config = dict(
    n_mels=40,
    lr=0.0025,
    merge_dims=False,
    adamw_lr_other_params=0.00098,
)
Rows from block 8, named by matrix and row number. Rows with one number belong to one channel. Each number is 128 + 32 x the weight over its row's rms, rounded and kept within 0 to 255. All counts start at 0. Numbers have three digits each. After the name is the row's rms in percent of the matrix's.
# convs0: first width-9 conv (model.blocks.8.convs.0.weight, 208x208x9), inputs 52-64, a 9 kernel for each
# convs1: second width-9 conv (model.blocks.8.convs.1.weight, 208x208x9, transposed), outputs 52-64, a 9 kernel for each
convs0.79 109:164062170126139148172108075132115107115092131193131142142148159163088050144192144117122107193085075159138126167131111078147158132115147100154099167154109159154186148128136084154188130144104185086180095167143135113119171123102131117214085143158105091119153162103078190102144157153082111086095119109159162175084138156090117089137153132141134150080111109
convs0.80 093:177068183133084120153190102051192079091107133102105111099085139152125166145150163140152100156150164124143171152090157077085134124131129117081117068200104180163103074171150128130097122079091100152099116160102147141077113116078075126147020118076139122156199156115138177058129057090157132106129142140125176133158110116155151111171133160162100129163113120
convs0.81 111:186161132155137147137060118104066100135100083131176135112124126016148097164126118119153115125092173178164097114194110135140076117079105140041173167136124121136146157162158170130172083153084205090088148174155097135154094150072183125134202118151120158161136078130116128094115112138138124092137127102115085109137063138123121097189142087122140194099074159
convs0.82 101:128167133089118131083154121147088121176167175153083135087118138164166148152157214055071126086125156165117102128161130118122130177062148144055087175100113170132157137186111190146134146080138090118130158097116112154134097119158123084139165135167152115146109141155185146149194121153106127154197141146097118130153100079105098124112150150126156133110136171
convs0.83 103:103156143147138126171097132103090141071136133123131099173118088139083130143158152186142152116123114136119177101098154158137109127135135131139115116095126142074102117170114119107087116137132125168234087101162122077184060179114151150141176149151154134123142152077154111155071135099077075090123126143198035090085161131108139183138165065139053102130148173
convs0.84 096:108098130065165122145150162175078129106174155154200195043090133175138142173151154098148143153163118130199115113132065136122142065183104105103148120106209195223162168131153111118151148149153155106108027107082185116159136106101123113133108128136133124139126147144135138152093152114125118141067127161155101125104178108164119086115111153178085142137165151
convs0.85 068:141169130122161129109108113143157114060135134150102072170121162168129142156127141108102115110125114145123173137123103121131173111074100131137120158133156153160128133099103100113152090160132159110156133131097100109105167149142148126117085123154154034138081110084095133122135084130098134164105157162109072115094108137125137131078168173140211221179194102
convs0.86 064:122102133178098110096132124125133126107082145114107130121133165189137157108095095075172130124090091126119130065091074084123141139097100133071132157149157179144156175171203157206128113126120147116174131173108162135129121177070156133144082108176095106143128107136179142164121141155092113098043111076146146157147118085150159184090104092133131133103102111
convs0.87 093:074142127087154141165167120119085085139069145167115123179128172163137161148138109096141170081122093136139146088183100151151080204157102159081135136110124158163096117116192096059060133125096173083182088140135140079156182005128137084104114127102107139147161144125105154123148090106090094172106128129145159166164122121058209119123136098131097122159102125
convs0.88 117:145165105134100164179092138082171126067089120064113118108208152122119149118094100129131126126099121161136123124084119125093194104111163153077092161171103126075174099123102086187139111100128096105142103133133095124189155177076153150108189155105152132125111137127129120136116230097127127104112155120130183085121103114110106124154133071121147164160115126
convs0.89 103:137148101148131144158131155071140089134107147131116109115098134123116128132180079120117152145134093159175102117113186097139122103122089211160154122141106116120135129178169129088097125091135068157149100115210161102120146157163087170083156113141099178157129138130087082127090097137154124082115169137181106134146147116127139120143133152101118063135114120
convs0.90 099:171104115081077129189150156155185141175097176137111094174154170146092150167217167128113160141134114089127192108097122058112104130109077120078138103118126211162174111159148119178181111064120085108143186200155083114084126094099123087114115124215117169121145121115113088114119101110138194100126130160101144085141130118167115165106168114059149153148136126
convs0.91 109:138119169099116176144090164104078148102104129112122148067116133135163106121077173100109154116118135104100166095166138134134175140155101129068126186067110130167172096143131124168111123136145137146177165082143136089113166140149150126109148178183145165086109152133104098165108135087144114089122100138052152115200147202076139120167101100109080124179123117
convs0.92 114:095137104153153122132153142157114144066094116107124108083053129091115146110120117141059155122151118043111130181171133126108090128111073165208070145117145191084103116152109160162144123136120080181140138130105103088150127106072045111112108174187155102171172131117174135108120093101200167118112143151117142127146182116105074121151076145125166157163126110
convs0.93 110:164105163070134117127104131127105110159115132139160131115150092067126088148132078142140155144138086083138124130130084129143172100100137195164151094096074106185191209130158179132125111099093153128190152108088053131073134170151123094139200138142129083194148083120090156110168159115155143121075111124201120145143137137134076123140059129135112115131205138
convs0.94 099:152104127137117145104151164150126091134065077103126187198175185059105156115079115094231151138102168135125122129078113089098108131151132172154139156168160198164211110106112033145052089134158124162105077050087130128188118116114156152142021084138137112130127138105095114136154108144121133132097146070139149099114152092117137170107195087147093125119091170
convs0.95 105:181086093132083145115099134153078177147122134108108078137127076141132080139122109146081123190103095111127145120138162106108096093109147081118145192145093131127156145087152185152156053130109122145149065094090165128187139129114161125114054098137144138126085169138143134152101156137155110099133128175130085096087079146123130184099076141143133148090123154
convs0.96 096:168116130089068151105177126183124137127145126123116116158103145146095144165110116153152088142121132121085132123100117113087127109097119150098081104167108136117129152196131121133145129102172149133122084046133125164153107164143132150150169137135094144054114149146134157134168054231163028144103151163122133053117084102124130163106148167156099116126150141
convs0.97 090:087173186104112112176107140120149136147143058147136131097166037109087143123148161119161110110119096111119122105144100125083124137123129145067150116133118147131131085097148112172149160166147152210107128097141119105096079131124101090104108151167145093133201191166081069153144117076123097115154168128124131131086164165126091138090168135136124173108125162
convs0.98 098:111103101123146140125151089156112117137085118143176093147130132147111145178090092151146055175156112166117111174112143169096104106065205145088107139147106121187099073119147064179194117175175133053095087185086177158119132143115161171173144122115177093076172146123105129158109025168212128097089190194119176127063081171138131139094128108157125148153104170
convs0.99 110:068140133117113078170053159183117178159111160113167104161150117159160124129027125126181116124061158077154145118104122151106152054141069175115120218132143144086135189081132139157107096147146139134163153107083132156137209126139108128154111163124113132127123111123106134137151100094161119148121065138192088149160124020086176110056165179139132117199054156
convs0.100 096:063136153208062091127164108082153167155130216173138125134102125074161182120126170097145106116127150137051166105164166112096114137125121053229171111092197122097174137147110156128114126090127072137136094126104132109149226164141166160171152145168101121102162136139145164182138119128155114128127152077129073096136115112157151139172150091118080163121125135
convs0.101 104:114156098157178143138126149097118097111173114096174112083116068152144193227213255132119157120166148119136122124145149118119127148106130140106143119110162091085158111084121146129154100163092185151088122107096128189182094119167130122166150110078105112125094094116101135078124138110111156159112148154111116127154110086111133120093141177086127158176152093
convs0.102 108:200078115112123100126134109155175122085131186071149096129136112072117197188186147127124088136123133107131129130110175090140178082091096142179090134148149110096132161107146111147144095102125083103161139185127069136198147134160137153117174104126130130100128123143135169066142123170068101118104148141135131140135139135122106108116141151129167141164132134
convs0.103 088:150158124069139193108174107115092124113122113120173174067094153133191129155164123152127142117123108227142119141143114109119111159068155142140198127105173123173127203181160136130103117132137118087124153114095158118094185094112125098139091086167123156119138100089137135105133065130107131077095160092109172145148112069135078151141139136102119129132094126
convs0.104 094:093156065143143171120130161145178129150114159155098151163109096132132110105103085133144110105130194117091100120111183124109094156111149112158127118144140136147135151054106090066074133099120146167154126126101124146124086105154192162127142109123113153042179148143146113085167128094110133042171101103144124098073099102167121115165135144086146084085151134
convs0.105 092:108148078113172133122087159115118114094061154135117150134095131111161161119158140077140112115113170081172110133126144081106165085110138158115155095111188083152126114200186186034164147164142160154112158169109076152135135113055157144150127108133119140159162106096135192096145124140120123115084066183149073117137057084097119167123061123099113136115172111
convs0.106 102:133153102083108094099114118128146147141134153129161132152188134119127133071046084112153145153106114067122115133099137115161167100116079145123134123143118145109128157113102130156090156093152095147126131107135118105099107115111142119158159138171099170090153135186093159096129085104180116115128144111148116122154133081135150114120170139116133087112149085
convs0.107 096:092148149130113153082175073109150148095163194116107127102107012099156158130210179121122141149138167142085151163122150101100062147094175119040175120114067119118111187178116149146110151118092084161164158114138085118135124133105152174153090139125098137098180116120153098130152099155071131120110141124099137122107094118107108094091135090161165103149108093
convs0.108 105:199117119106167152145148168145120140128178154142128129050151213126099142147138167128095133143148104131148127100113129131108094128187158113157085214139135137134175149079179139132070127141189116113142159078125142152061141119115114148148157130182166145125110170092121049116186119108121157147072123189090130165108047150140154109160169119145130091096140126
convs0.109 100:157140129130121049145140141143141089132113156098105180095160107079174078182117074113056148167116119126077110122117104144135161115130125070116175121181104132133101128132123086112131157118093089100192136091140164165152183151111129080075172171210127163139103140119134179155189101135178080093137103047145131124171107108079093129159106131103069120132118193
convs0.110 092:143177141181101094103138137121094135103083127162087157067086148125118124133125122147062146124147198135115066210133116200136141109081129122091114113143067135127076159150122134151149103096122162130118188185168161137130053120153108087124160078136128107165100130157070177096136084145115102128125079121145085109089147103101124175096222147097139106104128115
convs0.111 110:116158125113139071123056153114099151133122124144114084141104144059135116109064043170086158146133134095094125178079226088178085179209136094142085168141102134125160095172128142130176082136086140134114089131135145105201077170161122041136115207172162168073143142193098086158170145175168176129114105119128133146117159165132091126147153099125118130140128140
convs0.112 104:127136093129115126136140142180120044135120202186119141137079123111114081074099117094173103108102099216073149075175146132135175155100137141153104140146112094088143216168123075147169097130097125134144092118175132058113199083131213165100134115137183137151133143142141180150126127077140071159138172101087047123092154109148165081143161096077176097109155112
convs0.113 104:139107089095143074176181102185126122111152119165090138179120142179114084126146168120151165133060096155139150121108117141118099107107197116172093123135104080139150116185152139077167135097151159097090168168077143168115168101150169160160096056083127129140136176073126112112126151160160143077108112108156121165172095159111112079129107147106149077178144169
convs0.114 095:107127107141134048150130121123123114084192127120078197177113105073137094158184136168133069105150116089129139138078146138126154157122084070189154117104148107062098095077154152190056107190165115108153157156090080229134143183105119126191180102129100126123160079064082097154087095098098151060154120199172140123122149146193170152155120111105097122153100121
convs0.115 093:111116121115133119122145127123116166162151095164155151106135122090113083086071106153102084116130171098104126092108176103084074185107138148093058104091098118063120194118086069123173114157150142125158137076108182097151090136156124148078092068162144133155117099136147136148090143177129149136162141139141107134080119103108132153133154178139168118142102147
convs0.116 106:100154112140116166163112063199077098146097132071163077139086096127061118113148113133092135127174112096170097146104110102151144136112140095138092135133146148102116212158154096136117160205101190102099103151174136096159063048097054218154186220146117108108127140127204102142110059108142187130141172093154134103091129084129081137150107088182169126142089126
convs0.117 101:153203143143106077119121148154147104092174119160136140133093133111152135141223237187141146139099126153090110091137109213129161089108101100145144206142104157145144180187116116087123091123111132090095108135136140190148113075130117143153138193153170123162138142150070108141174123167130155120146123155136198142119114106118141120083102151165143153109206119
convs0.118 101:146083143133106128180170126099117137122095129099128098047124107097185166145142219189118099121146142096153144186156154129181180091127060107173128127139096153114118109180099083136119144122118189124122104152139137152145152144164085106125101120114168108114121146122146120092136129067077081086125122123187111126115123102140081094196099124121175119152113102
convs0.119 109:158152197108130138131111125154156121089162131062093094099123081163194188174222202159122078094169128179115144147115122105105156178111146094109127079129117156168197116112093133158142097093112098137128121104140130124169098114128131120161090137132173133112125107157097136084135094165152125146114118145125151158150104138136086101104088145153128177128153156
convs0.120 106:129106091111145123126136128105168075138127141140098103167136110101105141156154150120104151152162100146136105198156118091120128125128132158110125123149189167147190120145088123114072136117162193058145086144087143118114086096141135115099096161109120148112179122168161137058146155052132118118112127150107100123151084116207120131103091088161150142133146151
convs0.121 105:110152133119147135174157063164115123081109126072171107142147144129158145095157149160112164074150087108117109108090134138094103114139140108125133144114110142096122031119048153151215105098156152133125158121125123131142082159080084122136158162192134139184069113107171094177159084145163159101101093084119157104145101169154099145194039160084166117149108121
convs0.122 102:157089150096149092172135115146139101159123149091136124127141154146201144163180142138125096110158121151111125110114098114135137136147117102122138149109118116101177068114145129093111173116178170135084172084100153083101106114146174110058122118132166165108147176130165134172108101106130060079159105168145104094103176180096139098128122077080140140137149115
convs0.123 101:173137144132139100174093151113168090135122148054073128149169171121085077044070063158171168105137113176073111099120105079106115108128141151139125163154119092146105101091117156093078159120105120176133179132097162027106139113168087135166142127135113165124155126085154115138173075147058188131194112113152166155206152181158091171137070157116162113127110113
convs0.124 111:134102111137146137148122097129103126170132089098101184112126115139150085162170087113149172168167119156123138104114105084170126103118078127138127124137167135107085164144161129091099129107110055139118132107222114200167165203122119074117167087134167087123092143095146117124111130176079134117153157127121139127131172157119133104129083153112132158127063137
convs0.125 096:089179107133139085160123127141131169081151123132145142079132087092116093074109082143116148175121104103175118130132127076116119136152156079156116102093219130098176171092182171114112165135144127123110100188093088135180180120133137054079070087093097166124070123146145126117079146122139108191180120165132105179098127133116128129119161216145137131115134058
convs0.126 101:094155124070120083106135101113145131135146161134113063147159125116173130139077090207154093161152162137110125167153087171136139124092124126132114073136143095101127135114092148181135095118139174126149115085191139145099144096115105054054104136156146149164199097105137118158133137098111170136122147148120191191088163134089117080081076143115070089115108130
convs0.127 100:133162131130144109137147183163092098115125121088121147090088000144173130043084252071148128126118157166118155161123144126161147092138096132147149138131116151148117096080112112136137176143131120120195125105091165183178157154096068126132176171160122164142157144150120161130102131165103142114172133147124096105156142165112136157156121104112143140168167141
convs0.128 103:078134118092094156096205133101126184140099149108108118199083151117122227132151124120073142124166126117162127093166137131206105099115129090248083135089150103098120115124037125135158074131119077146171158141093113116161119095087108125171112193075194118154117128108110077111129172163111147144133116059140135136079148105102122135192111131117132060159160088
convs0.129 113:122100156172113147107114128190089110099090150155114174130121150123162160140087085101109081145140167087070086109145158079094155142134096131140149119135122116150106143195152129164083110121140059121110137104104108143188141102186134135220046122163173084130117167096088117095168112137124101160180085147141090113066135139036133127144103126128122098097151120
convs0.130 097:173084106186072123088104137170130157105182110164141158145082144143035093121170104133121168128097113143139105136100162101128091142135165148142124130094165115112115136193159123102175132146112143139190148107119173124097146136132132155187145182141152161120156084132122105128091119142099124112162135168081145114101108084063130173094115104145065119132131113
convs0.131 097:109107173115110146084098134103147128140150140159094160140103127080133091144110100117136142102128048090124078088171099167142140130105108083120127104075138113171101100126119133115096158156163146107151153148119162140100099231094180102119116165113140123139163046160114114180138134062063128116092100094142128170102151125139148101102166109183123109112159072
convs0.132 101:155119137097165093137118133118115103155120132158189129155176092086092090066057053165096097128109169132146147124119147150078060169086074095206143099137117103120100111147148161176119106114123118103164135141091098096138128104093149179104140155151144121183117120140124111100174096175086147109136122116124132138095088140128159135145140149112155085156044157
convs0.133 090:146120127151131148088150133108056152117172186143125143144114110110118083058108100167106144160163098122191123116147092139140176124136170137098154140063118135152161114123125110161109137132146117196140114072082120135137050072092082096107131157129151166182148079101109129133136159133145093145132108152136162145127157163175173208164104114116161148101195152
convs0.134 112:120107125157083091159118142176103138183167065116138109103168142104104104128136175131107133099109154117114128111153093119090173128173150150138072120124135159120150152150128097116088164124143109107185074111178071073132120113072070112171108149189139140199086137118144158137181145179183172081116144091120097099150107151126167091200066155097052132153141124
convs0.135 096:137118104106142144142141078189126152091112165097165188154122101110177160151186106062138147169090173164159165134116114116132129159176138123080136175088118158109124167149168200191120155139140173101210076130154076160182162134180161153165130206110100121131162136168138164145135076126108068132103096109137089099074102088097054142115122133133116146115051158
convs1.79 107:137086153170151169039103152146142149131095104109115100103188089105125137131091122116096095071042162136097081087104143137114129165152142154108110140110116087127114111070092177156124098125136121202100126107144091132107148115148113123195161100084170121131088180111130111134109142128143132079095135121130160141067114149133094112094154131130151148118068072
convs1.80 093:124167145140129148134165161115123125124109102079135041169115099125132201159111081138186158151180100169162143125161106196147129164141106121109139114149087125130157136111090120105123147149140152147102103111122110090172182100162124085106126133118150119130164112217129102133175152102152144124180147102166128131126176097124118099165121127159115114122117158
convs1.81 111:128135188139113101066136106136178143116098145175164146148172124111123082160107143112134196193056124157082126115196105151092130195170111129116169139085120182109149094144127144111116116140092097055194131143124149168041137111141121048075124078138152105145168140145161117168153106177154147135147141095140123115167159131089058155162146165138119199129117156
convs1.82 103:094120112118150069197173052097159155161095137158111143148150175169131142150105128162039121116140093140054095085149151098112161134079072115079147101095142112066103161114157121118105141137143101125177153130105127159110145120143138133113139194122155123088122115126109134145127081133142097129112148140127158149173211094121116141177132142098105091126111095
convs1.83 101:155110192173132129106110115077128093117153110114117127141108107129111129098154142235124166206155101166075192116108132128116178118102133131100130109074127136165124094188144076061162105097100077183115076142112090145164141115091188088167124086189082065132095129118191158158088127173183087105123123114110173143139093103191218081119116104107145144128093116
convs1.84 092:120054168128112154107171149187158130163115140145112133065227131126173136176164110129081145106148138112159179164112180134140137095104153097170136191096082164116065153110114169130111142097135128097078147209234125125125119094136143110121171073140060141104048114139099130111089120138110146137148151107082136099129143126161111137105130114162158138112142127
convs1.85 089:167136147131139076122080134132119134179204134133140123145116213094125138072076123118111129150130131127141153163107143122091129093143158152172153173154121082160131106120078098049137173150170107116146088118107105108090090120122093119110097112098121158142128111091134143177156097087149111164180153128132118119163156144123121134151134130132132119140112185
convs1.86 084:108121115164099096159075170119082085086075112143098094106106149121115187148138094240119180177169222189195147083111109103107131130129098152166174185224202182083135218110157153166167167158147109108071100094118055087086087122146112106062079099114123120164114099109164125082162154188186150191178188163101107083143131132095150107135132151131209171161176092
convs1.87 100:141181053172186187163079110144168138137099127164143198106121096125142190178135185112133139131090083085066147096191126138123115119115119156193142096123116155088139146143145105095127119099129116133113084149142098111076164126117129155091135181164083087150174150130157177155143144095052064172150088149167154123153172121113101092125128132179108142147123149
convs1.88 108:132143112068146157152171138110137122122163097045163130108139119149146101119215111129187088107131083108114146149126125137135152102089132141132135136164163102101178152151139166169058111168168141084170117099171088138128202083135114150145119159161153152151144181141149201119057160152162149132104187150137162148137102091146147143140078127096046134188073139
convs1.89 109:122111183123101126121152104136158179146137107104158073091148096105158156114068107138111156171175111093036114116109138139206193073124147111099095155169106204101157124104183124136117084174120122168109075107128152132139171167148180093169119087128098135116104126116103118119099167124118124096132187151107154101090085115093160111076086145133156099106135140
convs1.90 101:123099177179137067158191075121125167113128170155191163126165126112094112099083076194137173158158120105139117170152141065125145064098187111184144135156125139052173137141091129100111144189156169150188173118098134115149112135164185106101126123074140150187132181156121154109162127117121132107127069127113098165111127091147109118101151147157126134177182145
convs1.91 110:105154118171125139125173136139070116103087134114145127160133105116208128188130125135110095148166109190161093108131152122118129095127116113131119092073152160101133124132094106144106148157103097085125129135114069127130139070168128080138150185134161143109137141136157144139134114108147111126113132101123118199116144055114171138101144116109131102128131122
convs1.92 107:121157129181120130142105116172094088124071108109093112136131138169153079128099100106087176126148152109092133177157129201143208188123105139138136122093143115150158139104103151146155130103141132162120130147092117149103116158228213146161115162114115143121110181157119177132173183159112167144069078177118161145112134126151097127119078152118130114093089117
convs1.93 109:089122122151150135086101104125120108197122151112088131139140151089099170119121173100102151137155137147108114110164146096096146157075089151176109101132105143164156126109131110110128157143196109139169136113116137076116145149120135128156167175200130141202139107146145117134137124133123130125129179097163146196163130126124108086114133145101088133111175103
convs1.94 095:135153190134097108134126095176144108116149146127093117087122077082103088151196134073145052093061108058168083222129153136106142109132107158146195172152088098122106113132137124150122103079131090127144158233144119103149135124163175160202173168104141130131110176108065072107144135125150140152131118101158147110147130163138119091045129138131093105107121115
convs1.95 106:131108143167137157064091109069150105157162166145145130142105133153148118102137140099111115111102169170131126170118163138121098131092106130156118108129164163069130039128096126136129104148122158165166157092178150121120189171206124099147108077108147176164160176140198143097136125164076079145105255174122107091130124074199130103174115138142104060061189127
convs1.96 088:149135132158155134205123103124145127144205145098121112126143127138124145098157171150161101115097123160119148171163169163150138131125095133135134175215098129128117198123141126181104151174095086099030156155155034165137110124097077122113101123135148162136111094103147162142129127131164147138166188132136123104187127172129098094120136145133137184117122130
convs1.97 095:147126130105150111105127085127142157105147120141139116158138108148122153125155076121127128074147153129120152151093104122130124112101098114129193089126139124146116176190181150215129132110079198162147135173123152131076101064136131105085159130149120100107120141136137158135117151100151133142131133120140125149127066110141127100086136247134158148124120144
convs1.98 099:090159149131135153117161157091150140108123084116118154095166153169154153146115097141144150135132170107099097083115085177201098140181088133202141113112116115086125106124106120129056174131111115150122148129136105255115117137122159136154133137182168089092115082109064080125187079088086147195166170122104108094054157099089117120106091079170101165135153192
convs1.99 101:141123157115135128099229080149111125135093202166122161131107141122171165110144178177107190089139123151171144129189096064139106162151085124149145159096194099132102108139105095121121138146113105148124146142118139103135141127106114169135116131129134095169163112163151198115128088103136099172113114152133110159173088120161125106112120140120185145104118075
convs1.100 100:123154119160066066123137132134084120156105195172101087118175100112136074135162150153119069102083094076080102117109161110108133145108106135106083150061121148112042168171172117141205123148139112125172134115133097158140128137104119099112184108112090122153128082124065053120090150184109121101139088128102054140089134140137178077110188177101152159041138118
convs1.101 104:107189155084142031143167073157119128125148167070117167110178166131141125119088086139130169154128135093134111108179094096160123113172151103124114115134084141166158084094081083111178152109136104135158219108137136105135162137103083098115164088109162146144126152146106113121123111148133114099139227179114115125118104117138106128124119110145100141106136175
convs1.102 110:124113165120115163097123101072117137189049100145131077180110175109130127109157143105054120131136148203161144117156165137164093136124117133144109171120123150111164119109105118156112153129104063133165088115094118135143130153114116082191065152147065117137179163152139129153174201145107155148159161131180174149105130150153133128115144168141066144048103139
convs1.103 096:070132171115104129196129083164134103115122110067097145139136175194156155107104077167127169167124162097113108128186194153138148130102134104195133171114086196134139124154068121107110105108144119106089215105117118179112106140141105150126183159095082088109135128077120090095094104126130117080080099128146183128157124129164099126119163114180166150084127117
convs1.104 096:088134129117140152166205124122115127157130133107140201151140093145163149105141224130085094085112111118131112135123180153069149169124143175132147149121088108175112183153142150141104116086133125114082182148109136092125146171135144131092094124088107155131133115163084047109096144055118113053146078108115116107084129060103092157109180183172155111102137102
convs1.105 100:118123092074194155124113131145129110106118104140127169178138102132108177178138151068145145090112205109167121109177114137123093070147123131113082132145080122143132068073115122086154131121098167066177125117084131133152073175135156133079203186163078175126108061145144126083086138114129169162125135124081140147152165141161110111089069144191077137157083147
convs1.106 099:136136105143076178189156126093118179131078169162146099093071147137154129090168191161126103103110091173127134203112144135174136100205129142148097130118065134141103150090109157103102095093104171106088143124088139142111125153097142157162118119119142143111195135146107077118083146100070149089105095080104165126145097144146153130160160156177108132156076130
convs1.107 095:103119122136113091140129133149139132113101113080098126114179102103107140082163156110060126095123179131191119144111092172109179099129085122106094063119136132091128194137112150124194103117165142161149103092128105126153146079165105081106104149151146111093097132155074132147161147119114114178172155190119183099103113095145095177176091135139133074124135160
convs1.108 109:099141106049086133209142099145096130074173131120158097188122129151151127185189123157114057195064101128103137077174141114131120108178152166129093102106168085154092153160097064153121115090126152109074110193131143121117065167136125132153172115077106121139094180147160121129118093129159182108136111137158108116115126087136127140150169120176124104140172115
convs1.109 102:180148171125113172149102116136148120152133098084128131123110120098144147144148098114104185164132142134059157132126171126079154122141070147107132091207191115116139117172103179148099177172133097117088039182108080090182043068102177161094121102097170125156151184126096070127114149140146175133090157123147105018113149087066137133089122091078148127147137147
convs1.110 098:095130099111167084145132143154159146159144121150133117118104085146146116145142093130165164148083131098080151134140091129068110168197139120114187042161132145081088046126193132116106120121107084185063088138125108111131107144105062170120075081165137183117181176137097082117100082092069189165123162140098170183162088128101136154109150177194089132076113122
convs1.111 104:087160157110058123190104198127103098116110141172150171076149108115123104173138142157088089127118162119137133149109095115145136115127116126130124061114186136127065125134097156133092106115143127163156128080098155121071106110103135193134147093161148144093173110124092170111164075152070095164149124084135097161155108167142087143103084126156120116103148114
convs1.112 104:077140115089134098123143157104134132170145144101122110141132084120120121101083132133099163141113137164119159132117090105102134144129134141109102095128141182200168084091093159152084136157165122116115092155172141124094138215202150091119106154132121198156164164105100101199116144126087093140128101127151085153178177138091136166127135070154138111111170114
convs1.113 099:136107090166132151104110125116121148144119113177120117107099136118029151180131112099182150133126115139151151124119119157140106078134148140143180144140142112160140132111117112142115151157164085113146147123092131152081142166147120118060089113089076099189144074124140172101149118096084115127160104138121131168114162051108065160139111092149145159104162130
convs1.114 093:173079167127128114111230128174160160052215112142119133099133151147136062145108152116124083098133135112120139134099120174118091056167116122170107143093109119109109166163167162120124103082102103080181135061111181112120094135099162090116135061188140143109098076110135149132142122088179139134129090141073141123030109097226140145151110130135113143095144168
convs1.115 091:089175058110156103138180039143099130148122140146109159118112106051132182146138141144112121103130127160184215148132154086112184128145170149064129123156072149095150153071156136133110086154126128098106135172142141116171117147148112144108061094162131164088164146163172219109179072231100085139209107142109123144114124172057088069121119151153131170124134107
convs1.116 100:122104201141049129144116125082163120137068117070087115107162128124118144154135132086151113160152089164123100138110153179131092182104160160102086105177124114136150056125183134143067117154167146150200142161141096108082193095125161057167135156183116079145155194108124088138147097138095144177090117103124157140116077117158125070159185153057081145132144112
convs1.117 101:141158105086127106128085099136138116131162117132143166155149145085170130097092083136083116096103135168094135185064119048144104157078150126100129142102130111135113134094095129083148139198165125093085132102174161172113132118102084121120136206178137157163150138172172123152155093043027174153118126135146123130146100158112083142090115164125140161111122098
convs1.118 100:197138111138137139158081113180111184143097084134164084160094189175139129131102107128122150085096078125110167156163151068105105122080177121069089151119106130194086081110177128141123080147093117104107146159108163082075128141130110177113130155112110156175101172143118138167121135133167144087119100111139133137104127147134134119164196084167161131161072152
convs1.119 110:135122085120104132086084107085127074138133063093118110126132178131165130091127029135118176172198125147085125117140151129121141190128113159129120124146116130105105126083090105129150175164121109117131111140166121125138124114164120116055101092147119168067094139160071094101131166110139169027120145165145129155141095122133139152145139096112150135176138193
convs1.120 104:137119192140121127126183137082076106133139178121126099088133143119103083133133109093102145093166121144104150167119154112111201093088105160132108115196128112153135130135112105133097105154115120168102168106109099125134155108226127224154129123094101094102181124130095119129145165126106110062187139150119195096145180135136161092081092112129074134106130163
convs1.121 102:105143154129158130096144088141114133118148085132134139135077127144135138083110151142109096098156139112120159088136181128154095103078135114113166153067109142073158188112120177159178154095135170111148101152137130081147117086084150143141144182158141078120114058135138132112104152125121143131121104129096180105079119138133106155106104109137084199112103147
convs1.122 104:110116089195115057118150172097115135126087119115153120148148116099168145138085091112118175124136144139170134186167142151180162129095147148161128154095127165168115149100158146136108072096122178144143124139111141074104139132131167171090131107144174147166150138142193140105150150143128092120131142124148116127132077131119136144089137131144092076142111135
convs1.123 099:187179121150106178120153184113138136141086140090111094133080096124107109113191159142119117134131133144160143110103112123114157137097111123059083187123155131115113210177129077131123137126133096196128116172151090103110098167128087150091088165135105063130127086094106111063119109125127136076145126087082140139108150109134151155153139154153135093094126146
convs1.124 105:075100174036128125145157160127133111140133152095161133078118124131154105093097106097132148141157111159160225116113159122054166130096146066131177127105146153115132124114100073122133104140138129113105112213127085150208123195133153088130088075080122117169117120114120116161120113056130139130116136142137138113108102087133101121086148169062156164122123131
convs1.125 095:121136117150121105089103113140105134114105128157111071092117135141113127121164105085146165154188143184132155189148156151122097082131090166081075199095134128091114122158187137131177147115143078082172182087134160169148200134125182089094053031059113080161117132115167130114154124150151100237098116164112076068186103077185108153145079144145161114147109137
convs1.126 093:195111175122078121203171164121097085122133143125072128116196107185178073076144166138180052175109124105144120176196131112147148167104065156144175179129103110129081090120140107156173060110148191095112132163115143143149073146114156123074078035083102050100136105178134084121197127168161067104090138106204140128121139133137094142097111105146088139116217115
convs1.127 097:196138153123132134134063140127096108187140135053123162167106126175150081079140135137145131107116155123091047101183118124142155157147112126097131172117092115162163187195159174114143092073124148147105095126130112111148141096105145131171127124116139127115144137099116152097176129139130141117197168143102110086131151144130138150094083173125091170180140150
convs1.128 097:161193120153143189113125070138151169153143115134108093135126118196137134162125195091155122130124112144108153170165112107148094075130140152108100125114122105127142110141104112083150119110129141057170158135082125144094150138151118154167147144121167106112099127119087129088132122110152104130129115177116130108177098156187109100136163121160148108153202144
convs1.129 104:111088201140127106139161087117114154120137085092111186177100093148153133142086131150145116095135149164090120116153091139126102109130162129136085125141161129120125146107151121113124160179070119086127165151088100101094132154115110090109098151138082093112109150130148171158141129082125105080144130100090160132108086104173162133133078103139111138146158095
convs1.130 092:166199093191151144176146148119120139210134145135124151055230171133111158112106160108103120142183175150143136121150160143105154084085163117113146112149076096128136138159138157191174110123141142120079141100030105142081138137067089083094163109130095140104167090118076164161114105096142168141169105107133046108154103139101117119160165108179141129115078158
convs1.131 095:161164103076110111164091137146109127131185157125082093122165112070064144136123191172117111134141158152103170215093119138115139094066141111097133105135112126127110173128108120099101115114145126096074156099143091154135133151165135131097136067135098131033093076082145067135147136150111153095138128092094117140107138139118151105180169152136153096151195101
convs1.132 102:078125144150133138137142158083203146147122132139104132097089117145083128142161190136104156096152100149151161166089142165154121164184104131125136136113148112180131155100098114103139124171163142141129136129140107111129144103140152123178145172121170079115156184114102162169152137101190135118194151160124123074131147119139077131125174109145118102145148066
convs1.133 097:174130109130115108165178157136102129144195122125120148169098153141113129088131111091148108112105103112138160132174143154137116143126162110153095104113116159088133125132141101199130135172131140116123125077144092134185100145126170172092108120075109112073127106071092057130172155128070136123164147148103081125079119107080126136154096140152083122164116123
convs1.134 113:133125146115163111124122132113101140092111133132133138147102116128109137079131116146131120118066163109187124131154131093172059131145116151130080123086161158141147096111201141165133154103166110136154095137153118136129074105212136143189198136086130116174141128121065130105121103117171091153159098107160143155142094118104100089193114120117213114125069089
convs1.135 097:110147093112139128190113065160130091146069151094087156096182102159143126081146099153124221150141094089151117112141110135067123093122132117095141111096156112070101119108140128177150119142137145160158179133166087106093207103168082162132081139118137149134111124162140135137111145138166073155163125117177181219134178174139151103136145135123090148127113153